Rows from expert 5 of block 5, named by matrix and row number. Rows with one number belong to one neuron. Each number is 50 + 12 x the weight over its row's rms, rounded and kept within 0 to 99. All counts start at 0. After the name is the row's rms in percent of the matrix's.
# up: expert up (model.blocks.5.mlp.up, 8x384x192), inputs 96-191
# down: expert down (model.blocks.5.mlp.down, 8x192x384, transposed), outputs 96-191
up.47 090:53 50 37 39 41 37 47 35 47 62 50 59 33 41 53 63 43 50 32 29 69 49 59 48 51 56 46 62 60 61 48 56 54 53 42 57 63 64 51 55 63 69 58 59 48 51 43 61 57 35 36 71 57 44 53 38 71 53 61 41 48 54 49 67 33 54 42 41 52 59 62 70 73 42 33 42 55 57 55 35 36 36 38 61 39 60 53 50 23 32 64 67 60 36 39 36
down.47 084:51 34 55 46 50 58 54 49 56 71 62 74 60 84 62 49 67 72 59 41 55 31 46 56 43 37 49 48 66 38 54 56 41 55 47 38 41 64 60 61 24 48 50 28 66 34 60 44 72 50 53 48 52 51 73 61 40 37 70 43 32 43 62 38 56 79 69 44 45 62 33 56 47 65 64 63 52 60 56 52 50 48 27 37 68 58 64 72 63 64 49 52 53 71 65 47
up.48 103:87 59 51 52 39 55 68 21 53 41 61 77 54 51 58 33 69 41 40 47 51 61 49 46 46 54 56 30 54 54 62 52 54 47 69 51 58 55 66 51 63 52 59 51 32 56 53 41 54 59 58 69 62 66 52 39 38 52 44 62 37 60 50 69 42 59 45 42 59 52 31 46 39 55 51 55 51 43 55 47 45 30 38 38 38 45 49 87 60 62 59 44 44 61 37 41
down.48 102:39 47 38 48 59 43 56 71 60 32 37 43 55 54 43 62 57 45 46 56 66 47 33 48 42 62 38 60 38 51 47 60 82 63 51 72 55 68 71 59 61 60 38 51 57 37 59 62 51 35 35 34 35 38 52 52 41 45 62 56 47 76 70 55 54 36 54 45 44 33 46 34 38 38 46 37 61 58 69 46 75 64 70 51 66 56 52 41 39 21 38 38 46 60 60 60
up.49 123:37 63 40 31 50 28 50 43 44 39 60 15 55 53 43 57 41 16 61 51 77 56 61 41 53 66 48 54 58 45 53 31 67 43 42 37 69 46 51 52 40 58 39 51 50 45 62 45 45 57 40 83 47 57 41 57 39 56 34 78 52 36 61 49 50 49 42 53 43 55 63 68 38 44 39 60 52 63 47 80 57 31 52 59 36 58 51 38 52 63 48 23 42 74 46 90
down.49 109:61 56 57 58 57 39 52 52 53 39 44 49 52 55 44 68 51 58 63 63 49 24 56 50 51 47 57 48 40 34 39 47 35 44 44 51 38 46 61 57 27 44 37 60 48 44 47 47 54 80 77 36 50 50 49 71 72 55 52 40 48 50 61 80 42 67 67 62 29 53 65 31 60 30 61 46 55 58 47 34 62 77 66 50 57 30 55 88 67 59 40 48 58 35 45 40
up.50 078:56 30 25 45 50 38 47 51 63 52 58 46 41 28 30 41 55 53 56 28 38 37 40 29 64 71 45 63 63 53 52 50 57 60 36 49 41 22 38 71 53 36 49 61 49 51 49 68 21 58 61 52 65 54 63 44 35 20 59 39 48 59 68 57 32 46 52 30 47 64 51 84 64 61 47 34 43 52 44 48 52 73 69 24 53 64 48 71 35 38 47 30 64 38 64 66
down.50 080:56 64 54 46 52 56 43 48 35 54 62 65 60 48 52 50 41 44 41 75 51 46 51 50 49 42 62 45 46 42 50 61 61 57 38 60 56 67 53 47 72 51 72 46 34 63 56 54 45 48 64 67 54 71 68 16 67 56 64 72 48 29 59 52 43 51 52 46 49 46 59 47 46 53 49 36 38 48 29 33 48 42 45 41 24 44 55 47 62 42 51 33 40 35 72 25
up.51 109:59 39 25 57 52 30 71 55 46 44 50 71 28 70 49 55 30 51 65 40 75 43 59 42 49 52 62 41 68 38 37 84 55 47 51 42 11 54 41 48 32 44 48 52 43 44 52 59 42 64 39 82 48 42 42 46 55 36 48 27 61 46 45 45 48 52 51 63 46 44 30 67 40 24 40 40 51 52 61 36 62 50 46 58 41 42 40 58 50 51 43 47 49 48 38 90
down.51 104:42 55 57 61 25 79 43 42 30 54 42 45 38 56 54 39 52 38 40 49 36 55 42 53 51 41 57 42 44 70 56 47 60 59 60 53 43 57 67 52 49 51 56 69 57 49 55 44 63 42 71 63 38 58 53 56 65 43 33 49 46 59 27 55 50 42 53 58 55 61 45 56 40 55 52 51 34 40 54 51 50 56 54 49 40 32 40 52 55 69 63 48 68 65 73 56
up.52 112:45 55 56 27 47 76 79 71 46 41 45 26 54 61 41 59 44 69 47 54 68 62 54 48 43 50 67 26 38 59 55 51 66 26 57 75 48 63 65 49 35 55 63 65 60 58 45 60 35 64 29 47 59 50 26 40 41 46 64 53 31 48 34 49 40 52 47 48 49 44 50 60 52 50 54 43 46 41 45 57 43 47 55 56 30 33 43 41 60 41 24 45 66 60 73 54
down.52 102:51 40 52 53 41 64 51 40 52 63 59 32 47 49 24 59 37 55 81 49 54 49 32 47 60 56 50 47 56 46 58 45 54 50 42 20 38 56 18 45 28 70 32 36 49 46 51 74 37 60 54 51 52 39 26 63 71 46 35 52 66 39 37 58 44 38 39 40 62 64 29 52 40 75 38 45 53 48 59 63 76 55 76 37 46 36 32 42 40 57 45 54 27 41 77 58
up.53 145:31 41 57 38 54 53 48 41 26 64 41 29 47 53 61 60 49 52 74 49 71 39 55 66 50 36 50 52 64 28 49 64 43 39 52 41 61 54 42 39 61 59 49 55 41 55 82 62 50 55 53 09 45 54 79 55 46 43 47 64 50 42 47 66 51 60 53 61 50 55 67 55 63 49 32 71 53 47 48 54 54 45 56 53 34 39 44 52 35 60 40 72 62 57 47 42
down.53 147:63 46 34 43 58 43 53 38 57 59 41 70 47 38 39 48 55 74 68 45 52 57 69 58 70 46 55 48 59 61 61 33 50 49 71 52 78 19 39 63 51 28 33 50 60 42 56 45 49 47 67 48 50 47 38 61 55 59 53 46 50 58 27 57 40 48 51 54 52 40 51 48 43 60 42 38 38 61 56 59 33 53 27 52 25 34 34 31 33 44 54 43 50 36 29 38
up.54 103:39 43 60 52 54 52 27 62 34 31 60 53 38 55 66 61 58 42 57 45 49 47 57 64 51 40 53 65 65 56 61 77 23 47 52 60 51 44 54 35 66 64 54 53 44 51 54 42 33 42 72 55 50 49 50 80 30 63 22 36 38 39 55 45 49 64 55 59 28 45 42 40 61 28 45 48 55 36 38 67 67 53 16 47 33 51 54 77 33 59 53 57 59 40 35 70
down.54 094:51 27 30 60 46 71 50 22 47 50 62 64 61 55 43 50 52 55 41 56 31 61 65 45 42 63 78 38 38 69 66 55 58 54 48 44 62 56 49 45 75 59 83 70 45 34 55 49 49 50 57 67 51 58 52 28 52 50 39 54 41 39 31 47 52 44 57 52 45 63 28 36 55 48 48 39 30 61 46 53 38 49 47 50 63 50 65 45 60 57 43 59 52 81 45 51
up.55 119:28 48 20 50 53 47 39 45 45 59 41 30 68 34 43 30 58 52 31 60 45 74 47 62 42 49 36 61 46 40 67 58 43 39 60 70 43 42 71 68 54 55 54 56 28 68 48 41 37 43 65 62 71 47 57 70 51 29 60 37 51 40 52 55 60 51 62 42 38 39 51 42 33 38 45 48 46 52 38 53 46 66 44 39 43 42 49 32 49 67 48 42 37 23 46 57
down.55 109:56 44 54 41 43 53 60 58 56 33 50 47 23 68 54 44 55 58 32 27 60 54 61 47 55 55 54 54 47 49 44 45 62 50 59 37 31 53 32 36 52 52 47 56 45 51 52 57 50 71 52 44 54 39 49 49 31 52 52 54 25 34 69 55 59 47 42 59 40 38 34 37 77 60 43 35 36 41 66 77 63 27 42 30 32 53 49 73 49 62 39 60 60 23 70 64
up.56 107:53 62 29 75 50 38 54 65 65 47 58 39 32 49 56 47 52 31 46 58 74 45 31 44 39 34 64 43 50 47 32 51 50 34 50 34 49 43 60 63 39 40 34 31 57 37 37 55 35 67 46 56 58 54 59 45 45 38 46 62 65 51 58 60 45 35 56 40 54 49 68 57 37 33 56 33 56 39 54 49 56 52 75 47 59 50 56 40 43 67 48 23 57 48 31 77
down.56 099:82 54 52 51 49 52 57 47 51 49 78 39 64 37 55 38 34 48 68 68 45 33 50 41 43 69 75 65 42 55 25 49 54 44 58 54 59 67 38 66 36 38 57 36 68 54 52 36 43 54 44 33 50 57 50 40 45 31 50 36 54 43 65 48 47 47 58 43 69 59 47 51 53 57 70 62 58 33 57 52 50 45 52 38 31 47 51 79 50 57 66 45 45 56 54 20
up.57 099:69 64 72 40 36 33 37 44 47 48 67 50 60 61 52 76 37 28 50 46 56 24 43 45 52 37 45 35 65 38 63 52 58 52 41 49 48 34 52 66 44 59 41 26 62 46 62 60 47 40 67 52 67 25 32 48 51 50 34 55 60 43 49 58 62 36 41 56 55 54 55 64 64 56 59 54 53 40 46 51 43 50 61 53 44 59 36 54 44 39 65 56 40 65 66 54
down.57 089:27 38 46 36 66 16 56 50 48 41 52 71 67 71 28 48 48 45 39 41 29 73 47 52 44 32 48 41 32 47 47 39 61 57 47 39 66 45 13 52 44 52 63 61 39 49 47 40 43 73 54 42 43 57 51 44 37 55 43 50 47 61 66 34 51 43 54 50 54 53 46 26 45 50 66 35 37 47 49 70 61 37 49 33 54 44 45 54 48 50 47 68 30 60 10 59
up.58 089:68 65 67 52 48 45 56 39 33 66 54 36 69 49 61 59 51 61 49 55 53 70 48 44 32 43 45 41 55 63 68 50 59 44 31 54 55 39 47 36 22 48 63 43 54 42 56 80 46 22 54 47 42 55 56 38 46 44 56 52 54 25 46 55 55 57 36 35 30 53 35 52 45 72 66 36 56 50 69 47 37 40 39 52 38 56 43 69 60 44 69 69 40 41 52 41
down.58 089:63 28 59 44 60 46 63 51 60 45 82 64 50 53 82 67 42 44 63 56 40 52 30 47 38 56 34 56 46 33 55 54 69 35 61 40 50 62 40 48 58 60 35 50 58 20 61 33 41 57 53 31 37 69 51 24 36 65 35 37 50 59 40 55 45 44 44 55 48 58 51 42 70 62 33 73 59 50 49 70 56 50 41 46 70 45 51 73 29 56 59 44 48 65 69 55
up.59 090:42 69 29 32 44 43 45 48 56 46 36 31 33 41 82 55 46 45 54 36 49 61 49 47 57 49 42 56 34 55 60 45 34 36 48 58 44 42 43 68 65 28 43 32 38 40 41 48 75 49 65 38 67 53 69 53 55 30 54 55 56 41 57 49 38 56 41 46 37 49 76 38 55 43 44 53 32 55 64 46 38 46 54 48 49 73 66 64 56 39 30 50 42 31 66 58
down.59 091:52 39 56 61 58 34 36 43 62 55 74 68 32 54 49 53 49 75 38 43 53 34 67 29 73 43 67 51 55 53 48 53 35 47 52 65 42 52 62 53 48 40 53 63 54 64 28 40 65 69 38 49 52 49 49 45 32 65 48 30 47 42 66 32 62 49 54 44 63 60 57 54 41 62 45 43 70 39 43 66 60 26 48 62 28 66 51 65 39 62 32 53 48 38 44 54
up.60 101:48 36 41 55 46 38 61 51 38 39 41 45 70 76 50 64 43 54 51 38 64 36 47 60 37 51 44 47 49 37 54 38 78 60 60 61 53 61 38 43 35 54 50 35 42 48 48 51 56 41 28 54 48 63 22 26 66 37 45 61 33 33 43 59 43 56 44 54 53 44 43 52 70 55 56 65 55 45 62 59 56 55 48 40 38 46 50 44 74 52 58 72 72 61 37 50
down.60 102:76 32 48 46 46 33 24 51 52 39 69 34 60 62 38 47 43 36 62 53 25 38 43 26 30 68 61 42 60 38 54 58 50 35 48 49 29 56 47 57 30 61 57 46 51 52 38 55 49 62 70 50 55 67 63 71 47 48 53 61 41 42 54 55 37 58 42 57 49 43 51 68 61 46 57 42 48 36 38 20 64 62 35 85 27 46 65 43 75 35 28 44 60 43 58 44
up.61 087:58 51 59 55 71 55 37 65 36 27 48 44 34 23 58 49 55 56 44 44 45 65 23 61 62 47 66 33 57 54 53 59 43 53 60 37 56 60 48 38 77 33 69 49 59 67 61 38 36 34 35 47 48 38 45 54 60 65 63 55 79 48 49 30 34 38 68 53 59 55 39 40 58 37 41 47 66 55 36 50 55 59 61 31 46 42 71 50 54 59 49 45 54 55 46 25
down.61 089:67 73 24 34 42 51 47 52 45 47 65 55 53 43 17 27 55 47 55 47 49 31 41 38 62 52 43 57 46 34 41 53 41 44 53 33 36 33 55 40 39 43 51 53 54 54 63 51 42 55 55 62 45 50 33 36 68 44 57 67 30 51 55 52 35 47 66 65 53 60 35 67 46 54 43 31 56 56 34 73 57 32 52 42 64 44 52 59 52 43 47 35 34 44 57 58
up.62 088:50 37 41 42 57 46 32 40 62 25 73 63 52 45 53 38 43 46 51 26 47 46 58 64 41 59 51 60 56 55 71 49 34 52 33 61 53 64 55 54 68 62 63 43 62 34 53 51 43 20 60 45 68 44 44 47 56 46 56 35 61 49 41 64 53 45 56 51 52 53 51 59 52 27 56 34 54 33 42 46 45 38 58 67 53 38 51 52 35 49 51 60 57 64 60 23
down.62 082:43 57 68 47 38 74 63 29 48 45 32 35 44 49 84 65 40 54 57 48 32 50 53 52 49 34 64 34 55 52 32 64 63 53 57 32 85 69 60 37 65 47 52 45 35 37 46 37 64 34 47 59 52 43 50 39 52 45 54 52 55 45 44 35 47 52 69 46 49 47 51 76 48 65 62 56 50 52 60 67 54 26 56 30 76 46 57 47 45 75 57 55 62 72 72 54
up.63 109:62 45 46 56 47 51 63 65 59 61 29 40 40 72 38 44 62 34 60 33 61 45 38 58 52 50 41 43 42 58 54 55 54 63 44 53 57 50 37 32 54 61 43 58 68 42 52 48 69 37 55 62 39 51 25 32 49 70 39 39 41 32 70 52 30 50 54 53 54 59 49 50 60 48 50 24 61 72 50 51 41 67 42 64 37 56 49 58 45 49 45 30 64 70 66 55
down.63 105:61 47 39 41 61 50 65 58 54 66 64 26 38 28 55 66 64 63 63 32 54 41 45 40 64 57 69 52 43 43 41 59 58 43 45 65 59 30 26 53 81 61 48 38 61 53 52 32 58 62 79 35 38 44 65 52 61 39 48 55 48 48 39 48 50 53 49 54 73 40 56 39 49 64 49 56 48 46 42 76 44 50 54 23 66 56 55 60 71 35 60 48 76 35 17 62