python train.py --model="self-supervised image encoder" --color_jitter=0.6 --activation="gelu" --fused_qkv=false --bias="none" --layer_scale_init=0.1 --moe="top_k" --width=192 --projector_hidden=1024 --projector_out=128 --temperature=0.2 --residual_init="scaled_by_depth" --one_sided=false --steps=5700 --epochs=14.3
Rows from block 2 of a small self-supervised image encoder, named by matrix and row number. Rows with one number belong to one neuron. Each number is 50 + 15 x the weight over its row's rms, rounded and kept within 0 to 99. All counts start at 0.
After each neuron's rows are labels from the 100 images, of 14976, where the neuron reaches its highest value: "peak on" is the class under the peak. Only what is clearly more common there than usual is listed. The data: aerial photos of the United States (SatlasPretrain).
# fc1: MLP up (model.blocks.2.mlp.fc1.weight, 1152x192), inputs 0-191
# fc2: MLP down (model.blocks.2.mlp.fc2.weight, 192x1152, transposed), outputs 0-191

fc1.363:39 43 60 38 62 40 55 61 29 32 41 42 33 40 47 31 51 27 71 29 51 57 45 63 55 45 53 32 21 65 24 65 78 49 49 22 76 25 59 58 50 40 38 41 58 45 37 52 52 68 81 52 44 55 34 67 40 48 44 38 46 51 82 31 61 66 47 45 35 48 25 63 54 46 59 75 50 52 31 51 49 27 51 58 51 34 71 43 60 42 26 27 67 62 57 49 75 38 50 49 56 56 52 60 39 60 31 42 89 25 39 68 49 47 54 65 37 58 59 72 64 47 40 75 47 32 43 51 66 53 78 48 65 44 34 66 66 60 42 57 31 59 54 49 45 71 63 43 38 59 40 70 42 16 34 78 72 67 40 53 32 49 35 22 60 51 52 00 49 64 60 43 83 25 48 50 58 45 47 72 31 53 62 55 50 51 40 57 64 44 63 11
fc2.363:33 39 43 24 76 29 55 50 46 48 52 57 51 54 53 55 57 60 59 50 60 25 42 59 58 57 23 39 36 37 64 19 73 38 75 50 45 47 28 51 67 47 65 58 48 62 48 40 60 52 53 57 44 25 42 71 55 63 70 43 47 36 46 49 70 48 46 38 46 38 79 71 53 67 39 47 60 51 40 42 23 58 30 44 79 56 43 44 45 55 57 58 48 73 67 53 65 47 61 46 17 66 26 67 45 61 65 75 32 40 44 79 45 34 39 50 69 53 70 52 47 48 26 42 66 78 25 31 19 44 27 44 48 46 44 28 61 90 67 48 66 38 67 50 40 18 56 41 52 44 41 28 63 40 55 63 31 26 33 24 64 42 36 38 23 42 44 83 69 47 67 60 42 27 42 22 22 46 64 63 64 25 64 59 65 51 43 32 43 26 73 41
peak on: building

fc1.284:44 42 32 67 43 55 86 45 55 47 27 33 66 58 63 58 00 66 59 71 66 53 68 07 51 40 48 61 44 44 42 71 40 40 43 51 49 56 71 60 54 49 62 47 54 49 36 74 39 64 68 46 62 68 55 47 53 71 38 51 51 60 56 67 86 36 51 65 57 43 45 69 85 43 48 61 47 53 34 78 03 33 63 53 99 58 43 39 35 40 69 57 69 48 52 50 56 35 36 68 60 60 60 46 78 49 39 30 41 49 57 54 53 48 80 57 52 53 32 63 58 54 52 49 48 63 44 65 15 50 63 43 40 45 49 57 58 37 53 39 46 51 37 30 62 57 59 17 39 51 43 42 60 42 23 19 46 66 52 16 51 69 56 39 22 70 52 48 29 43 56 30 41 38 45 51 42 52 60 53 54 64 47 57 37 63 37 24 51 58 71 61
fc2.284:65 61 39 48 59 54 41 44 55 55 44 44 40 00 45 72 44 51 40 49 55 63 39 58 95 56 64 73 57 27 60 41 55 57 55 59 07 68 71 60 33 26 55 73 46 99 53 11 26 32 50 41 35 26 41 39 80 54 68 55 42 37 50 43 70 48 50 52 48 35 48 55 32 21 50 62 52 37 68 38 38 49 45 36 37 58 49 43 45 50 60 46 40 52 67 68 37 35 54 50 58 52 50 44 35 66 35 52 63 32 71 36 53 49 61 52 43 49 51 30 51 30 73 44 50 65 38 40 79 30 56 47 41 53 60 23 60 30 54 46 43 62 46 71 62 60 60 63 56 54 61 41 41 50 83 27 45 81 35 56 59 35 17 44 85 55 59 45 33 21 37 29 36 69 57 42 52 71 53 55 72 34 50 34 30 36 57 50 47 50 52 29
peak on: building

fc1.415:71 33 51 47 43 45 30 46 33 47 71 50 36 58 50 54 57 34 46 56 58 38 39 75 20 53 35 40 46 52 57 51 65 62 42 62 62 17 65 26 29 77 44 34 53 20 58 58 33 41 52 53 28 39 77 33 67 37 78 47 56 42 37 85 48 73 60 05 47 64 58 24 52 69 33 43 49 38 58 42 57 51 31 48 51 28 81 55 56 48 50 70 89 37 55 69 75 61 48 32 67 71 39 75 72 34 56 55 49 32 39 47 49 45 70 41 58 52 99 18 47 46 62 33 40 72 47 43 55 61 40 37 48 58 65 23 50 48 68 46 50 32 44 36 64 47 54 76 30 45 50 53 81 69 55 31 54 29 47 55 43 61 52 58 36 42 56 41 55 44 51 53 37 20 55 33 53 29 33 65 58 37 56 66 51 40 49 56 39 52 38 32
fc2.415:66 50 67 33 36 51 54 52 66 46 55 45 14 77 48 11 49 31 33 61 57 47 53 50 33 34 36 35 64 58 48 00 54 51 56 40 86 62 27 53 62 61 57 56 58 29 43 36 38 51 46 59 39 55 55 54 66 66 61 57 30 32 44 48 48 50 60 56 50 69 92 48 41 61 54 55 54 35 64 61 54 50 50 48 50 37 59 52 19 53 22 50 47 56 51 43 61 91 33 36 50 47 50 52 51 52 45 67 34 55 46 29 38 91 90 81 57 58 84 48 79 37 54 40 47 63 49 37 52 66 37 33 37 40 46 36 43 42 34 48 37 53 45 51 40 68 52 50 45 67 47 67 70 38 24 35 50 70 49 37 66 70 38 49 28 51 46 51 42 40 39 49 75 60 66 42 38 43 67 73 22 15 33 36 55 71 50 50 56 45 22 33
peak on: building

fc1.503:42 55 41 23 47 27 41 46 69 32 27 71 81 78 41 69 11 61 60 28 48 43 48 25 57 56 49 29 62 35 34 88 78 51 54 44 33 40 70 49 54 46 42 74 51 47 66 71 24 63 60 27 31 50 66 57 50 53 55 45 34 51 39 15 33 48 43 39 25 46 69 53 77 46 52 72 51 61 40 59 33 64 91 54 61 55 71 40 64 44 82 46 55 53 53 50 77 53 32 60 53 46 38 52 53 68 51 22 35 74 61 49 47 38 63 62 56 41 66 38 66 84 50 54 34 29 46 54 54 56 70 42 42 51 58 61 51 79 24 31 39 58 36 38 36 54 82 59 61 33 31 63 28 57 50 23 44 56 38 47 74 52 31 48 52 59 25 34 43 55 52 26 53 43 43 38 59 37 50 51 51 65 53 37 48 59 45 56 72 42 64 69
fc2.503:50 55 69 71 68 32 63 65 54 48 41 47 76 57 54 55 36 42 48 46 49 27 51 56 52 62 62 42 51 67 24 67 44 57 56 61 54 47 60 67 59 98 58 35 51 54 57 71 44 57 70 36 28 54 60 48 45 45 26 50 43 60 41 34 54 47 40 61 32 42 61 41 62 31 58 58 49 48 31 62 15 46 73 59 58 72 91 42 60 73 35 62 51 41 49 55 38 51 36 55 62 55 31 53 47 46 57 34 31 49 54 55 41 44 36 48 88 66 37 62 73 57 44 28 43 54 37 61 44 51 70 28 44 47 39 57 67 43 63 62 44 51 72 28 57 32 82 00 54 38 37 59 38 52 61 59 44 53 24 54 91 65 73 40 33 40 44 17 53 57 63 40 53 29 34 77 81 59 48 44 53 66 70 29 45 39 45 35 61 50 54 99
peak on: building

fc1.541:50 29 35 54 24 67 57 65 48 66 73 54 36 06 67 40 48 52 64 37 41 46 56 53 09 59 41 23 24 59 55 33 62 50 44 63 44 40 61 66 32 40 57 80 22 37 84 43 30 65 31 53 55 38 22 47 44 52 44 48 54 76 62 32 36 59 39 46 50 38 70 53 56 51 49 30 40 40 19 51 51 43 53 79 50 53 48 31 79 60 62 57 57 59 65 28 55 52 45 35 66 44 55 55 58 56 56 56 68 50 19 62 61 31 27 84 46 49 36 27 31 76 24 71 43 22 58 37 49 57 63 48 57 32 62 61 29 75 55 53 59 39 70 39 49 45 65 54 41 42 73 49 56 80 85 42 18 53 66 27 55 42 42 62 69 41 43 54 57 17 52 58 65 39 40 49 43 63 58 68 47 58 44 38 65 51 57 46 39 41 29 63
fc2.541:34 36 40 74 57 75 41 60 53 47 44 44 52 58 41 39 69 31 30 63 43 47 42 49 70 41 34 61 62 50 49 41 38 73 52 79 35 20 67 47 38 48 53 12 47 37 37 50 74 71 54 60 55 67 65 66 49 31 48 52 78 41 43 55 66 36 89 40 55 47 54 30 36 51 42 66 44 57 48 30 53 36 59 67 58 40 30 52 29 22 40 42 70 54 30 20 75 69 51 48 41 47 26 37 51 70 38 57 62 22 39 44 41 39 28 33 47 42 23 30 40 36 44 38 58 51 53 51 74 85 50 39 50 51 70 72 52 47 39 79 42 42 57 36 63 50 30 54 41 31 61 59 22 54 63 53 69 51 42 68 36 30 50 89 25 41 48 62 45 44 30 47 58 42 63 39 84 34 63 25 04 39 54 34 52 53 49 53 45 33 37 53
peak on: building

fc1.2:58 36 67 25 56 59 35 49 60 39 79 51 46 44 44 44 26 39 57 33 41 70 40 45 40 45 62 44 70 35 43 74 36 30 39 75 69 46 76 71 47 18 56 61 53 54 38 98 70 53 84 45 68 62 48 29 35 56 40 73 57 40 36 71 44 37 36 52 32 35 31 58 54 66 42 54 60 27 34 50 43 67 45 68 46 51 43 43 36 34 59 46 58 58 63 57 51 35 40 76 67 43 56 37 43 40 44 60 50 59 35 42 71 27 00 61 59 47 52 48 34 37 51 76 51 59 55 87 61 65 58 59 44 48 29 31 22 47 67 51 49 77 42 65 37 49 37 45 36 63 61 75 22 47 50 46 70 68 60 63 56 68 23 63 43 57 68 60 48 64 37 47 66 48 54 25 35 67 32 68 38 45 58 53 55 50 55 24 39 70 22 31
fc2.2:40 50 31 53 66 70 25 48 66 58 38 66 55 37 52 55 61 50 51 48 59 52 61 59 70 68 47 61 56 47 42 44 48 52 40 51 63 32 44 46 62 31 39 29 48 63 49 30 17 42 35 45 65 89 43 91 32 63 53 37 42 60 54 32 51 39 26 37 73 34 36 46 48 68 47 44 35 26 56 46 50 45 51 41 63 64 61 56 66 56 69 56 40 35 55 33 35 42 54 46 38 51 25 37 48 44 43 33 55 59 47 78 40 62 63 15 59 53 58 63 52 38 60 38 57 36 28 53 18 49 55 89 44 60 54 84 41 23 72 72 51 60 34 30 65 30 57 54 58 48 63 57 77 55 67 55 28 26 90 46 60 45 56 29 49 43 67 47 89 15 56 26 84 71 65 59 50 58 40 24 44 42 44 57 52 71 40 47 66 41 66 73
peak on: crop field

fc1.191:47 40 38 58 36 77 26 84 34 38 53 53 43 43 61 58 44 38 47 45 30 46 57 40 42 55 54 39 33 42 28 40 53 43 56 68 41 46 58 58 42 30 35 64 33 33 41 46 37 72 48 55 63 28 45 68 54 14 35 30 61 73 54 49 47 53 54 28 48 75 84 49 55 47 42 45 32 42 33 40 61 56 64 66 38 48 42 44 64 69 40 38 65 63 39 39 64 68 42 48 47 88 31 32 53 63 50 56 48 35 27 59 36 39 53 34 55 62 35 43 15 64 14 65 60 27 59 25 72 51 60 41 36 53 89 76 19 64 47 62 69 61 57 64 65 51 59 50 35 27 62 70 44 76 78 54 42 51 69 62 52 41 53 76 48 33 41 60 42 51 29 47 57 40 42 32 82 44 69 44 28 53 70 54 70 62 69 48 61 29 16 66
fc2.191:37 48 27 64 62 68 36 54 78 54 67 63 43 71 50 39 67 28 28 60 46 36 53 54 82 33 00 41 34 55 56 57 46 49 43 49 34 46 55 55 65 43 59 57 52 22 53 36 56 17 45 67 50 49 37 83 56 19 36 47 12 20 56 61 58 51 51 53 42 38 49 53 49 45 71 63 60 52 43 34 73 42 86 66 44 63 09 32 49 21 47 48 38 36 66 58 74 38 23 58 50 34 42 37 48 70 53 67 66 34 54 61 52 68 37 67 33 48 38 57 44 27 32 42 48 35 64 62 66 56 63 53 47 34 47 42 67 71 47 88 44 34 53 21 56 53 71 41 52 57 38 66 34 52 63 34 42 36 52 53 52 58 44 39 34 49 45 39 41 43 35 67 73 59 60 50 58 49 53 58 19 49 47 77 35 57 68 57 47 46 28 32
peak on: building

fc1.134:19 65 44 53 47 61 47 98 33 56 20 56 63 16 57 33 42 39 55 41 16 46 72 31 54 46 70 46 51 44 43 49 63 75 92 49 65 20 56 77 61 40 62 42 65 43 40 65 67 56 64 31 36 27 53 62 52 43 27 26 52 59 52 81 33 77 61 49 55 65 57 69 52 46 42 54 53 61 52 40 51 52 32 43 34 16 59 55 54 43 39 40 54 57 35 39 53 37 39 58 31 37 25 38 62 54 39 61 66 43 40 49 45 25 50 61 54 49 50 53 29 74 45 49 49 25 42 21 62 43 26 46 56 51 74 66 50 70 48 46 41 60 47 63 37 65 55 65 26 23 49 57 77 56 52 61 56 44 36 75 51 31 53 61 60 59 57 64 33 49 69 36 47 15 23 15 45 60 53 48 50 75 70 56 60 39 27 73 58 46 43 51
fc2.134:52 41 33 47 28 65 39 52 71 63 54 59 38 66 59 56 58 45 61 51 55 57 41 67 48 51 28 43 54 47 86 73 47 32 54 36 56 65 42 35 82 60 42 50 53 51 55 45 59 21 51 54 52 26 44 55 55 15 55 45 55 24 57 48 48 75 61 51 42 42 65 47 78 21 55 46 48 50 39 20 44 50 62 59 42 60 44 55 79 43 32 60 30 66 28 52 49 64 35 52 37 37 48 56 55 70 72 65 49 00 53 69 48 63 57 39 47 77 64 32 57 70 21 76 68 56 67 46 63 46 54 25 35 42 37 47 34 52 68 99 55 45 47 62 46 68 21 71 58 56 35 51 36 62 44 42 51 09 18 60 70 54 79 39 30 40 47 72 52 57 32 44 47 50 35 56 61 56 46 63 49 66 33 66 55 54 54 43 50 59 34 72
peak on: building